A small multi-label image tagger, trained from scratch.
Model: 48-pixel images, arch squeezenet, norm batchnorm, activation celu, depths [2, 4, 4], widths [128, 256, 512].
Training: muon at rate 0.0065, 20400 steps, batches of 512.
Data: trained on regions of photos with short descriptions (Visual Genome), 203450 training examples, 51.3 epochs.
Rows from block 6, named by matrix and row number. Rows with one number belong to one channel. Each number is 50 + 10 x the weight over its row's rms, rounded and kept within 0 to 99. All counts start at 0. After the name is the row's rms in percent of the matrix's.
# sq0: squeeze pointwise conv (model.blocks.6.sq.0.weight, 128x256x1x1), inputs 172-255
# e10: expand pointwise conv (model.blocks.6.e1.0.weight, 256x128x1x1, transposed), outputs 172-255
# e30: expand 3x3 conv (model.blocks.6.e3.0.weight, 256x128x3x3, transposed), outputs 18-26, a 3x3 kernel for each
sq0.42 099:44 62 59 35 46 53 47 58 55 33 47 41 66 70 52 46 54 52 62 51 43 38 66 85 41 64 66 46 45 54 54 51 54 53 48 72 44 64 53 33 53 48 53 68 62 53 61 54 55 54 38 61 45 57 49 41 64 32 39 47 58 48 55 63 71 66 43 53 53 61 77 48 58 56 45 70 51 40 64 69 40 56 46 64
sq0.43 095:50 60 50 50 40 45 68 41 40 65 59 56 64 43 49 34 41 45 32 50 49 45 58 46 26 53 47 35 33 45 52 43 88 48 40 60 47 71 56 49 37 42 37 46 63 55 69 44 46 54 63 41 42 31 50 46 49 56 36 60 53 44 63 49 54 35 56 52 41 53 63 77 42 48 55 41 59 42 53 94 50 34 40 59
sq0.44 100:56 46 52 40 51 46 51 61 37 38 51 56 45 56 66 62 69 50 44 49 60 55 56 71 81 60 40 46 39 61 40 34 40 46 56 54 43 45 43 52 57 45 56 45 45 46 56 49 39 46 46 60 61 63 51 43 68 47 50 41 49 40 60 40 37 39 52 57 54 62 62 46 48 50 39 31 51 33 28 48 60 58 46 68
sq0.45 103:43 42 73 49 39 51 53 57 40 40 47 50 42 52 74 63 55 46 63 44 58 68 71 41 46 86 48 47 45 64 64 37 47 32 79 48 54 50 49 47 36 78 66 42 29 45 34 48 40 73 42 54 72 36 73 52 41 61 57 45 34 51 57 51 58 33 36 67 61 44 34 70 50 44 42 70 63 56 32 45 50 48 53 38
sq0.46 096:51 68 48 44 47 45 37 44 47 54 56 47 50 53 59 37 61 35 46 48 49 45 33 37 44 53 44 31 52 43 32 59 51 56 54 42 33 38 30 31 60 47 49 57 39 42 42 46 62 42 39 42 30 45 48 49 74 42 49 42 49 56 53 59 57 61 55 46 43 46 75 34 35 52 77 40 51 46 27 60 39 42 52 43
sq0.47 098:50 65 40 66 32 46 44 48 55 17 33 39 35 58 54 29 45 36 19 54 55 56 44 54 53 47 45 51 34 33 39 54 74 57 49 54 38 59 50 42 46 55 45 55 49 49 64 66 54 56 70 42 63 59 46 44 65 47 47 45 60 58 51 43 50 46 48 41 49 36 68 65 62 47 49 33 42 37 58 52 39 47 44 53
sq0.48 096:49 31 39 73 51 53 47 50 58 36 43 50 44 35 40 39 47 58 49 47 25 47 46 43 40 46 37 33 52 39 38 59 57 37 46 36 52 30 87 31 54 59 57 44 34 49 35 52 34 47 53 22 32 38 50 41 46 51 28 37 68 50 51 58 33 60 58 52 43 42 42 62 42 46 44 45 47 72 40 46 46 43 66 39
sq0.49 099:50 50 35 65 49 33 40 70 44 25 62 51 54 51 48 50 31 57 49 29 65 44 54 47 52 19 40 36 51 52 48 57 30 37 39 24 48 71 56 58 51 55 39 54 53 32 56 66 53 57 32 48 33 52 47 66 24 44 51 59 39 46 39 36 50 42 42 43 54 49 68 47 37 52 61 61 52 61 64 52 40 38 50 26
sq0.50 101:42 43 49 55 49 47 52 53 54 56 41 47 46 34 59 53 69 50 43 40 38 62 44 51 56 48 62 53 39 44 40 76 53 38 60 47 57 38 62 76 35 55 70 47 48 57 36 48 45 24 46 49 35 56 47 60 52 51 53 39 51 33 61 36 40 66 38 43 47 49 45 43 43 66 47 40 53 39 47 71 69 72 28 56
sq0.51 100:49 66 43 67 51 62 53 46 55 74 48 72 57 45 51 31 41 70 58 64 44 55 45 42 44 74 74 54 29 36 56 46 34 47 55 43 39 47 43 41 46 37 52 48 37 36 48 56 34 40 44 48 70 51 65 51 30 45 55 34 47 57 39 56 56 63 49 39 54 79 47 59 56 46 43 59 52 46 46 37 63 54 49 40
sq0.52 095:46 56 54 49 53 42 52 41 60 55 46 48 59 41 40 79 46 58 61 41 52 64 54 46 37 35 47 67 59 48 50 46 59 61 58 60 42 30 45 42 57 48 58 70 49 58 69 41 47 46 47 54 42 24 55 61 40 39 58 47 49 55 37 47 72 51 37 78 54 31 33 56 34 21 64 53 43 60 53 53 70 37 45 58
sq0.53 096:51 44 65 43 41 60 45 58 56 55 38 40 55 47 65 56 63 73 56 55 39 35 48 63 43 43 44 53 61 58 50 69 71 65 51 38 59 39 65 38 56 48 55 41 51 46 46 61 58 47 45 59 66 39 37 46 61 62 41 61 54 74 71 45 39 41 25 59 63 46 47 30 68 58 43 57 49 65 49 33 31 38 48 50
sq0.54 097:28 38 56 58 42 40 44 57 71 60 39 47 52 65 50 38 39 61 60 45 50 59 64 46 56 33 61 51 56 58 39 42 35 30 41 39 51 53 55 69 60 62 57 50 38 45 36 37 32 50 65 28 60 64 46 53 42 47 42 46 29 72 47 49 59 31 58 63 51 56 37 46 50 63 42 43 58 40 42 49 53 43 49 58
sq0.55 099:53 42 30 45 35 44 73 51 57 62 46 58 70 64 52 51 75 52 52 48 69 37 67 50 57 51 40 64 61 61 47 53 53 75 43 64 60 53 51 51 38 48 35 53 46 51 37 57 29 73 47 55 56 46 58 46 39 33 54 34 60 45 35 39 60 58 47 85 64 53 60 54 63 55 51 49 43 42 47 62 56 73 55 63
sq0.56 107:34 48 44 49 51 63 37 59 55 51 65 41 49 38 35 61 63 42 58 53 47 43 38 51 48 42 48 34 58 50 42 61 57 38 56 53 78 35 50 58 43 37 56 46 36 51 70 63 54 63 43 59 29 38 42 71 76 51 56 39 51 51 53 51 51 51 43 59 65 59 71 46 57 56 55 32 96 34 78 43 55 48 42 55
sq0.57 101:55 60 37 35 46 39 44 33 34 48 41 44 60 49 62 43 45 37 49 33 40 57 47 71 49 44 34 55 48 59 53 49 62 38 67 40 40 44 46 73 36 59 57 51 41 61 60 58 51 47 44 62 37 36 52 47 87 69 43 36 55 61 56 63 56 43 46 58 47 44 59 50 45 38 51 53 42 36 61 54 53 60 50 44
sq0.58 097:47 63 44 61 52 42 71 60 45 35 44 70 57 69 62 47 60 50 60 45 34 56 46 62 40 43 48 41 59 62 70 37 37 39 58 51 46 86 52 42 49 40 50 48 65 42 56 57 54 67 57 48 41 53 56 46 62 39 46 49 58 45 56 64 55 45 46 45 41 40 61 43 44 73 58 33 63 50 44 43 44 55 56 38
sq0.59 098:36 60 39 66 52 51 42 49 56 63 57 43 43 49 48 50 46 54 56 43 47 63 73 63 62 46 50 59 42 63 53 55 46 66 60 50 35 61 61 75 59 47 46 64 33 45 52 50 41 67 53 49 50 56 49 61 44 66 68 36 45 35 59 60 54 43 74 43 46 57 47 66 49 54 53 56 20 48 62 50 41 48 46 49
sq0.60 098:39 47 38 48 65 52 59 56 43 50 41 59 43 46 50 42 44 44 61 46 47 43 64 53 44 62 64 65 48 54 48 48 43 55 49 47 43 48 73 65 34 56 30 40 82 54 62 47 58 60 30 62 62 54 37 55 62 62 57 66 38 53 54 23 36 52 49 55 59 40 60 62 50 23 28 33 53 67 39 47 47 41 32 44
sq0.61 103:43 60 47 38 54 46 31 64 62 60 52 41 44 49 34 49 41 56 51 49 52 49 86 56 51 51 55 43 55 43 57 38 48 39 46 51 44 66 55 51 58 38 48 43 46 50 56 62 53 56 52 59 40 40 47 57 37 30 55 35 65 39 41 58 54 63 49 46 54 37 63 98 48 43 72 56 64 49 57 46 50 39 62 69
sq0.62 099:38 45 56 56 64 58 51 59 46 48 36 47 70 46 80 49 41 58 54 40 47 60 32 41 52 55 46 62 63 39 50 46 35 45 51 30 26 44 49 66 58 79 47 28 56 42 45 58 55 65 36 66 27 52 39 31 66 64 65 51 45 30 46 50 43 37 62 57 53 53 48 62 55 54 52 45 48 45 43 53 59 51 54 47
sq0.63 101:48 45 34 64 52 53 58 34 51 44 60 53 43 48 32 43 35 27 42 34 54 52 43 50 47 43 59 49 52 67 52 54 37 41 42 26 47 56 39 63 53 28 44 63 52 66 49 56 47 52 54 53 54 42 68 62 57 62 73 64 52 35 52 40 51 53 30 59 56 40 51 48 56 39 52 58 58 35 76 22 41 67 70 47
sq0.64 103:49 58 50 37 61 45 47 42 48 44 53 59 46 66 60 53 49 48 49 50 60 28 41 42 46 47 55 37 41 47 32 61 64 51 67 51 55 50 41 43 54 41 51 28 55 44 51 38 56 32 63 25 52 37 51 24 46 62 40 46 38 43 22 43 63 44 55 24 54 47 52 49 45 40 50 73 57 46 44 60 58 59 59 70
sq0.65 094:34 45 39 54 44 37 33 58 47 40 51 65 56 29 50 38 52 27 55 20 43 49 65 66 20 54 69 62 43 34 29 46 31 42 46 38 63 63 54 36 61 46 66 48 57 35 61 49 40 44 45 52 40 40 54 55 69 38 45 50 44 39 44 69 56 41 28 55 38 40 58 53 38 39 45 52 51 45 24 49 46 42 41 16
sq0.66 105:55 60 62 46 45 54 54 67 40 73 52 33 47 48 45 52 60 68 54 57 66 38 52 56 54 56 48 56 27 53 57 54 36 44 41 45 67 43 69 49 71 48 41 36 66 35 64 60 61 60 61 44 59 58 56 49 57 41 47 46 52 40 48 52 42 35 84 39 46 49 66 33 65 58 55 60 72 48 51 38 45 32 77 51
sq0.67 098:49 67 53 44 51 58 44 41 41 58 42 71 52 50 40 54 54 46 48 43 50 57 48 59 51 48 51 40 53 56 51 43 44 34 52 41 39 43 65 46 42 56 48 63 47 54 51 34 36 41 59 52 41 50 42 42 51 54 46 51 49 42 39 47 56 63 62 48 67 52 63 83 40 47 73 47 50 53 68 55 44 60 50 50
sq0.68 098:49 43 66 76 67 51 39 58 47 53 48 77 36 50 44 64 52 37 57 45 38 33 64 49 61 41 63 38 54 73 29 51 65 63 42 41 47 53 28 55 64 63 61 44 47 49 51 45 54 50 41 42 50 36 44 40 25 45 57 39 59 70 53 44 45 57 39 51 59 57 64 61 49 53 52 63 52 42 57 64 34 36 39 40
e10.42 103:62 61 38 53 39 47 43 56 47 75 41 31 47 37 65 54 35 54 23 36 32 62 58 49 48 37 50 50 51 49 39 34 43 64 57 49 56 47 55 26 42 56 37 58 47 55 53 55 42 41 59 45 54 48 57 46 67 55 54 57 55 68 55 56 52 63 46 48 30 53 42 34 42 45 44 52 51 46 47 54 61 41 42 81
e10.43 100:39 42 55 55 52 58 44 55 62 47 37 50 36 51 54 51 32 40 58 57 53 69 50 47 47 46 65 57 41 54 36 35 55 39 48 64 45 61 55 37 55 50 55 43 38 52 50 53 39 63 39 55 76 56 70 80 34 38 43 46 56 56 39 39 46 40 34 54 41 53 45 30 38 68 46 66 53 61 38 66 45 48 35 47
e10.44 104:62 53 63 33 58 35 46 55 48 37 55 49 38 52 55 41 64 74 49 54 45 56 57 62 35 38 41 62 54 63 39 63 54 55 43 50 40 52 73 50 43 46 44 59 42 47 54 53 43 55 41 39 55 47 44 56 40 46 44 62 59 28 43 41 53 37 53 49 62 51 56 59 29 48 34 64 44 43 38 41 40 54 58 57
e10.45 095:70 33 54 38 52 63 30 48 38 41 45 39 47 58 48 51 46 44 65 56 51 63 51 38 45 36 28 45 34 43 44 61 37 24 42 60 52 57 42 61 35 42 56 56 56 58 59 46 52 56 37 55 41 46 35 39 42 76 58 58 36 39 31 49 39 55 53 39 34 41 57 79 48 56 43 43 57 55 45 51 46 53 53 47
e10.46 104:43 34 46 49 38 52 49 66 55 42 41 70 35 48 54 43 60 46 62 59 40 52 36 59 54 41 51 49 73 37 56 50 66 49 54 39 48 43 40 45 52 45 58 39 41 58 48 59 54 52 61 52 39 33 55 35 55 36 39 44 48 43 37 55 48 55 55 44 65 60 40 37 60 59 39 52 63 40 46 41 37 42 64 40
e10.47 106:53 71 47 55 57 52 42 51 43 36 54 63 51 40 58 28 60 71 43 43 70 46 32 54 56 44 42 46 75 65 43 56 57 60 58 41 31 49 70 43 61 55 36 56 58 45 61 33 40 61 62 35 51 44 60 48 49 51 40 48 50 52 74 35 57 38 62 58 53 60 52 35 58 44 55 65 52 54 60 54 50 48 46 31
e10.48 103:60 34 46 37 56 45 66 53 54 45 53 48 36 46 46 64 49 51 45 38 62 46 48 44 55 46 56 67 73 54 49 53 45 51 46 60 55 48 47 40 51 47 46 46 58 53 56 26 48 60 49 51 43 59 63 48 31 63 48 48 35 45 61 40 45 46 60 50 55 49 41 58 58 49 43 48 52 53 43 48 67 43 33 49
e10.49 090:52 25 54 49 44 37 51 43 58 40 61 43 62 64 55 41 64 39 51 71 51 44 40 57 26 40 34 56 43 49 53 37 68 46 57 51 65 61 31 41 58 55 68 48 63 37 50 59 49 59 64 55 46 55 61 64 44 64 44 37 47 58 42 63 60 60 45 51 56 60 46 57 50 54 23 46 50 55 56 40 56 34 64 67
e10.50 101:55 48 58 54 52 50 59 64 42 49 32 37 63 45 57 38 39 55 45 55 46 52 59 53 47 53 44 51 60 40 59 38 52 41 39 40 53 65 51 64 59 42 42 42 37 49 52 63 62 47 40 27 46 63 50 49 48 64 43 50 60 51 38 51 43 30 47 34 52 50 50 51 52 68 49 39 50 49 39 70 69 47 41 48
e10.51 104:59 75 31 65 57 63 65 52 50 65 48 65 54 40 49 57 56 53 37 50 52 58 56 42 60 32 54 34 43 53 47 62 55 48 59 47 38 66 53 62 64 35 43 57 51 44 44 65 65 41 50 58 43 50 47 47 51 54 30 57 27 61 52 46 47 55 61 61 34 41 52 52 57 54 36 52 39 58 63 38 37 45 48 63
e10.52 109:29 50 48 49 56 24 48 61 46 69 40 21 42 42 34 67 38 39 50 58 57 43 56 68 54 74 50 48 46 41 73 35 55 55 45 49 66 53 47 34 44 40 49 69 59 38 32 52 27 56 50 29 59 39 46 58 42 41 50 53 46 48 39 56 56 45 33 54 53 62 35 60 52 43 43 40 53 58 53 47 62 57 53 59
e10.53 102:65 45 52 57 45 42 58 51 49 41 48 58 45 66 55 46 52 56 44 54 50 55 36 34 62 45 55 43 46 48 57 65 28 44 35 54 43 50 44 51 38 39 32 68 50 57 46 57 51 37 45 43 53 37 42 31 57 49 44 35 31 56 54 69 40 63 69 49 60 60 37 50 53 48 48 62 32 35 40 47 49 50 51 36
e10.54 104:40 53 65 53 38 61 52 51 42 55 63 46 61 43 46 64 56 61 52 45 49 54 61 70 51 37 43 45 41 60 53 65 49 49 44 53 42 33 46 53 59 51 38 47 55 38 39 56 45 50 36 52 48 58 52 64 35 54 57 69 44 78 36 48 33 34 39 74 37 44 43 47 66 33 56 53 51 53 31 64 50 58 59 51
e10.55 081:39 59 28 35 39 51 58 55 26 65 59 46 30 45 54 38 38 47 48 60 61 68 30 52 55 48 58 54 48 72 41 41 45 35 58 48 42 56 50 59 47 73 58 38 44 42 47 48 64 36 48 65 61 44 49 60 53 55 62 61 69 71 62 34 64 44 38 25 54 43 38 48 39 40 50 51 51 44 53 46 31 39 29 33
e10.56 096:55 56 42 55 37 49 56 49 39 51 29 53 65 37 47 52 32 33 45 49 55 55 50 46 45 48 42 56 54 46 31 46 58 51 37 38 58 64 44 38 35 55 49 41 38 55 61 58 33 66 65 53 51 66 29 56 55 64 46 55 38 51 34 55 37 45 41 52 55 46 44 45 48 49 47 45 51 45 47 52 52 51 59 60
e10.57 106:40 53 61 64 44 44 55 38 40 36 58 67 36 36 56 56 58 49 64 61 50 45 54 45 52 58 60 49 60 40 46 39 48 54 45 49 46 41 58 47 59 43 39 43 54 40 56 52 49 57 47 50 54 52 53 57 36 48 61 50 45 51 66 66 54 40 48 50 38 33 42 51 47 39 48 66 48 50 31 42 45 51 60 51
e10.58 096:56 49 48 53 57 66 68 71 39 54 60 68 49 37 31 62 30 47 63 31 51 28 50 54 35 46 63 46 50 50 47 58 48 44 43 52 58 46 65 69 60 63 57 38 48 48 55 58 67 31 33 57 46 52 46 59 31 55 57 40 50 44 50 56 56 52 40 69 55 34 50 41 34 62 58 51 44 54 64 32 68 51 52 48
e10.59 107:48 53 52 50 71 52 60 53 25 29 54 49 34 49 32 41 57 46 62 46 43 44 42 47 47 36 43 47 41 65 50 63 49 55 53 64 53 57 53 42 49 45 67 39 42 40 32 41 50 42 48 61 49 58 63 53 47 44 66 58 59 55 48 52 53 52 41 61 53 44 33 65 43 54 42 53 35 50 45 62 62 54 25 50
e10.60 102:53 67 53 51 51 50 41 46 32 35 58 36 47 52 37 53 46 45 58 49 58 42 61 42 49 61 37 50 51 50 41 64 38 53 46 39 45 49 52 40 40 59 49 52 46 67 47 44 30 56 62 40 43 65 57 40 55 53 39 49 49 46 42 59 60 51 36 37 51 58 34 62 47 43 33 49 49 52 36 46 46 45 56 62
e10.61 094:41 45 32 42 49 49 46 54 40 59 52 56 44 61 59 40 49 64 44 53 60 69 45 56 47 40 45 50 71 50 34 61 51 61 54 61 45 52 56 54 46 60 25 55 30 53 46 47 67 72 60 50 50 40 36 42 50 57 46 68 65 54 61 45 39 45 30 44 46 44 61 48 40 48 61 24 43 69 55 60 47 57 50 50
e10.62 088:44 63 47 40 57 56 44 45 41 58 66 54 45 59 46 49 53 50 60 59 35 57 63 58 75 62 53 50 45 33 32 54 49 43 32 42 41 59 57 62 56 42 59 36 51 73 49 54 54 58 53 48 41 69 66 44 42 61 50 40 36 43 31 33 38 44 28 44 46 60 63 54 52 47 61 45 57 63 42 41 49 62 64 50
e10.63 086:51 52 50 45 41 39 71 48 40 44 43 38 51 39 83 49 29 48 56 57 59 62 41 56 60 36 28 34 63 44 49 42 57 43 54 44 50 51 44 47 45 61 33 54 69 47 47 55 53 63 38 43 43 43 56 46 57 50 41 46 56 56 69 46 50 58 38 45 46 38 58 53 36 52 48 44 80 60 55 49 63 64 70 42
e10.64 087:58 61 59 48 53 51 49 60 43 51 40 53 43 55 46 58 43 42 40 48 37 63 44 44 52 55 55 50 41 64 58 35 43 45 58 55 59 47 44 43 71 31 38 45 51 29 37 56 42 54 44 44 48 34 35 59 47 46 49 52 60 45 50 41 63 61 41 41 49 36 77 41 46 49 55 56 60 44 46 54 42 55 57 48
e10.65 096:58 57 57 39 42 55 42 58 53 46 30 49 42 76 43 58 51 38 54 51 71 46 50 48 65 34 44 52 59 54 40 61 43 25 40 55 37 48 52 55 25 48 49 51 53 54 51 79 55 45 56 53 44 39 61 47 52 62 53 53 47 56 49 43 42 43 57 48 58 64 43 39 40 62 51 56 75 51 51 53 41 65 52 44
e10.66 098:55 64 48 46 30 57 58 34 38 42 50 30 65 42 42 54 39 53 48 52 50 54 49 50 38 49 27 55 46 72 32 24 42 42 49 50 44 47 51 40 55 63 23 55 57 44 41 42 40 46 50 60 51 58 47 39 66 61 70 38 49 50 65 52 37 55 53 39 42 56 42 44 34 56 58 55 40 74 47 42 37 77 52 51
e10.67 109:34 37 47 48 40 50 45 43 46 57 54 42 34 53 55 50 52 36 30 44 43 60 45 50 54 30 48 49 54 53 48 49 22 51 50 23 42 56 48 83 50 44 32 50 47 37 40 38 66 59 37 46 48 55 60 60 48 50 44 55 52 52 50 56 30 39 45 35 45 38 39 35 65 46 51 48 59 63 54 61 57 38 43 51
e10.68 097:59 36 62 61 58 55 48 36 59 61 27 37 44 52 35 57 48 29 35 32 51 43 69 41 51 49 37 54 61 37 33 45 56 55 37 38 29 78 37 50 39 51 33 56 35 44 50 45 56 53 47 43 53 43 48 73 67 57 47 42 44 53 43 46 41 33 58 50 44 34 49 58 51 57 63 56 69 50 52 57 32 48 51 64
e30.42 105:48 57 38 48 47 50 53 54 60 54 68 52 45 54 50 46 38 52 44 73 57 47 78 68 27 27 30 52 46 34 49 55 48 49 53 43 31 44 34 44 57 55 53 51 51 39 49 33 48 62 44 39 48 33 38 53 49 47 49 41 51 43 50 43 44 52 52 54 55 41 30 36 41 60 73 45 52 58 32 35 49
e30.43 099:58 36 45 64 44 61 50 42 69 18 42 35 49 57 70 58 62 72 50 49 56 49 38 49 38 36 48 47 48 56 26 40 44 55 58 55 58 55 62 47 43 52 58 53 63 51 61 56 40 44 49 52 54 47 47 43 43 47 44 52 46 59 54 54 63 58 69 49 60 41 34 39 42 53 40 59 64 57 75 58 55
e30.44 094:47 49 50 44 50 55 37 33 43 56 50 56 42 49 38 49 51 41 41 58 45 47 36 48 50 53 67 42 25 42 62 30 64 63 60 67 45 39 39 49 46 46 61 60 40 42 37 28 47 48 43 36 42 27 61 42 70 39 32 50 55 35 47 50 48 55 55 45 54 58 39 54 36 31 37 46 53 35 52 62 51
e30.45 099:56 56 50 45 52 59 49 56 50 60 59 64 37 43 60 39 58 58 41 36 56 55 44 46 50 40 50 51 53 72 53 44 58 37 41 39 56 55 49 56 53 46 40 29 40 45 40 32 51 45 31 58 36 35 48 57 37 44 53 49 47 51 52 39 42 32 50 59 47 47 61 59 59 45 56 48 52 47 38 46 58
e30.46 096:73 61 73 45 49 40 36 54 42 42 62 64 48 47 46 66 52 55 50 57 42 44 46 30 40 55 49 32 54 41 54 58 31 48 44 26 73 65 62 58 48 51 39 34 36 48 41 49 23 25 30 47 40 36 47 39 45 49 50 48 57 60 57 73 70 68 70 54 53 51 47 47 62 53 44 70 46 36 52 42 25
e30.47 099:49 48 52 48 51 55 58 59 46 39 48 59 33 52 75 31 29 50 47 44 48 50 46 47 50 39 51 47 48 47 42 37 52 60 65 65 47 45 54 57 63 52 44 59 49 49 49 44 60 58 54 55 45 45 49 68 57 40 64 42 53 58 52 51 51 55 56 52 39 59 56 58 48 35 38 58 55 51 59 57 53
e30.48 100:43 48 45 48 36 43 55 59 63 47 40 55 44 21 46 61 42 54 57 49 51 37 32 34 55 51 52 58 59 51 40 49 52 43 42 55 54 53 62 53 47 48 46 45 43 63 40 66 56 42 54 38 33 43 45 41 42 51 45 41 39 29 45 37 51 48 36 40 39 52 61 50 65 53 38 65 44 44 71 61 52
e30.49 098:46 51 54 44 50 39 37 38 29 58 54 43 51 46 44 50 66 63 46 57 69 51 57 53 57 54 49 59 53 49 57 44 42 56 44 50 52 58 44 43 64 40 34 70 50 62 62 54 56 66 66 60 64 61 36 49 53 51 72 67 41 67 58 44 46 63 72 52 57 53 41 40 57 46 54 43 53 57 44 54 60
e30.50 094:39 36 36 51 53 50 60 53 53 41 54 53 60 44 44 45 39 60 62 58 32 67 45 59 40 36 44 28 19 26 40 41 48 63 55 58 49 45 38 57 53 39 62 56 45 40 46 55 48 40 53 44 41 34 51 43 35 54 54 51 47 55 55 41 31 39 46 34 43 49 51 54 56 54 50 44 43 50 42 57 54
e30.51 096:37 49 53 54 53 47 44 55 58 56 62 52 34 39 29 63 52 49 55 57 59 47 38 44 76 56 45 44 47 46 62 49 50 54 40 15 68 50 50 48 41 48 38 27 33 59 58 63 49 54 58 41 46 53 48 63 58 40 47 48 55 48 53 56 52 57 60 65 73 38 58 56 50 58 40 43 46 40 46 33 36
e30.52 095:62 50 48 61 58 55 56 51 60 45 52 46 45 50 57 43 60 64 45 32 30 57 48 44 78 72 71 40 35 39 36 40 17 45 55 36 39 51 41 53 52 57 44 64 46 48 59 48 40 39 37 51 56 55 60 51 43 70 57 47 53 63 59 47 49 35 44 43 36 40 32 34 54 63 55 42 54 62 56 59 72
e30.53 102:41 45 34 44 46 47 53 64 51 50 50 42 53 51 40 63 64 42 51 42 68 44 40 48 24 36 24 34 36 32 54 47 45 52 42 64 37 40 40 46 45 54 59 64 55 43 35 35 62 54 42 55 56 50 41 47 38 49 51 55 51 51 39 54 50 40 62 46 50 65 58 50 71 36 24 54 33 31 59 50 40
e30.54 097:51 56 46 49 52 51 40 37 39 53 58 50 56 66 45 41 51 44 67 60 53 61 41 49 44 47 48 53 42 47 54 46 52 52 37 49 42 42 42 46 48 55 64 50 58 47 52 45 54 53 42 51 48 47 43 48 47 49 47 43 46 46 24 56 37 42 50 49 53 59 54 47 42 41 47 43 49 60 39 50 52
e30.55 102:60 55 67 64 42 50 61 59 35 59 56 48 37 38 47 41 47 39 28 52 39 48 66 40 43 39 51 44 33 34 63 48 54 60 65 57 31 47 50 61 68 58 66 65 60 40 58 58 33 58 37 38 58 46 60 51 49 52 43 43 52 45 68 69 66 55 58 48 46 45 33 31 58 56 63 38 48 44 30 55 44
e30.56 099:46 35 27 42 53 37 66 66 57 48 62 67 33 43 61 46 45 62 48 42 52 58 58 46 47 54 62 47 46 46 52 42 35 43 37 43 42 44 35 58 50 51 63 68 71 59 68 55 45 41 60 38 32 49 71 55 51 84 75 55 51 43 61 66 47 43 75 52 48 68 43 43 67 59 51 62 57 46 60 68 65
e30.57 098:34 39 39 42 38 52 50 38 61 56 61 56 47 45 49 73 43 48 51 60 63 54 46 56 57 69 51 55 64 65 54 49 52 64 51 53 47 46 53 53 57 60 49 66 59 41 49 33 37 39 40 54 49 51 53 38 59 47 55 55 54 46 43 62 58 62 64 46 57 68 55 51 34 40 42 53 41 36 71 41 31
e30.58 103:62 60 56 35 46 46 59 53 41 46 39 37 50 52 43 46 44 37 46 51 47 48 72 70 31 45 42 46 53 59 51 58 65 47 59 57 50 38 43 51 53 45 33 33 28 42 32 42 55 53 43 51 56 58 46 43 52 48 47 51 29 50 52 49 46 46 73 55 61 59 45 52 56 38 53 49 43 32 42 41 18
e30.59 097:51 47 41 57 48 49 41 45 54 41 53 48 59 64 51 35 23 32 68 74 56 58 42 56 55 39 49 41 47 53 42 44 42 55 63 66 43 35 58 46 61 62 49 49 44 53 36 47 49 59 63 39 45 44 50 48 61 47 38 51 37 30 39 58 54 48 51 57 66 44 52 53 41 57 61 47 47 58 32 35 39
e30.60 098:54 55 59 46 52 62 57 57 70 45 50 32 54 49 43 56 55 41 58 52 52 52 50 57 34 35 39 58 52 48 38 40 40 31 18 29 56 62 56 78 76 86 57 55 81 53 60 48 38 50 39 67 65 53 39 49 51 55 48 51 53 36 51 58 45 37 56 46 46 65 68 59 52 57 54 58 55 46 33 37 50
e30.61 102:56 57 43 44 45 34 44 46 63 42 58 55 55 42 39 47 50 49 46 42 46 57 67 55 73 54 63 48 39 30 44 43 45 42 45 52 48 63 54 31 40 38 60 45 47 51 39 59 59 45 63 65 33 53 48 50 42 46 41 55 55 33 60 36 40 45 51 51 41 48 48 55 64 61 58 25 34 43 48 41 48
e30.62 100:51 45 52 41 41 44 47 56 37 61 48 59 44 56 55 56 63 56 59 47 65 69 64 47 51 44 45 51 50 52 45 46 54 56 60 60 55 63 74 67 52 40 49 48 49 61 63 53 40 56 42 42 43 40 37 49 50 43 46 38 65 52 38 60 50 59 57 39 42 49 39 40 54 67 61 51 56 37 55 60 49
e30.63 099:51 55 52 43 60 39 43 39 28 42 54 56 38 62 59 49 52 51 48 53 59 57 54 41 64 44 58 31 44 41 43 56 45 48 53 51 51 55 53 50 52 43 45 49 46 52 63 63 53 47 48 59 38 52 34 48 37 47 41 23 56 58 42 52 47 53 45 49 39 59 53 51 35 41 51 52 50 62 60 56 63
e30.64 102:52 42 54 60 57 65 46 50 53 51 67 62 47 57 58 51 56 54 54 27 50 44 36 58 61 34 43 48 49 41 48 59 57 53 66 65 54 51 75 43 36 59 52 34 56 41 49 60 43 58 61 33 44 42 48 75 46 43 61 33 37 60 58 56 44 47 48 38 38 68 46 51 51 46 47 50 60 58 48 48 58
e30.65 107:48 39 36 33 45 42 44 52 37 33 43 51 35 26 37 51 47 68 45 49 35 42 41 32 67 44 55 66 58 41 62 52 48 52 43 45 47 50 50 59 63 59 42 50 38 55 26 69 50 27 52 53 36 53 49 50 49 55 59 52 56 51 67 52 56 65 54 41 43 60 38 36 52 44 53 50 43 42 48 52 46
e30.66 101:36 21 29 54 51 48 38 53 47 49 54 58 66 61 62 35 49 49 57 68 55 59 60 53 51 28 34 42 46 57 44 46 69 51 55 60 34 43 41 36 46 42 46 45 46 41 33 56 65 61 75 54 52 55 72 63 76 53 51 68 50 27 52 38 48 57 58 64 56 39 43 53 51 37 50 62 50 57 59 45 46
e30.67 100:42 55 60 38 42 35 63 58 70 55 61 46 57 38 40 70 59 55 42 42 35 50 41 37 45 59 51 54 58 63 46 38 58 63 65 65 62 55 58 42 50 50 47 54 59 34 42 31 39 48 30 37 30 29 47 35 48 48 49 54 43 63 53 33 37 42 50 63 60 43 46 44 72 66 56 42 49 44 38 44 53
e30.68 102:46 43 41 54 56 59 51 49 48 58 67 48 49 33 52 50 59 47 60 45 44 43 39 45 53 51 50 69 48 54 48 41 36 44 41 26 47 37 45 41 44 60 45 61 64 57 45 46 63 56 46 57 59 61 52 68 39 38 64 53 41 51 59 50 59 62 55 52 57 36 26 45 59 56 57 60 67 61 64 45 45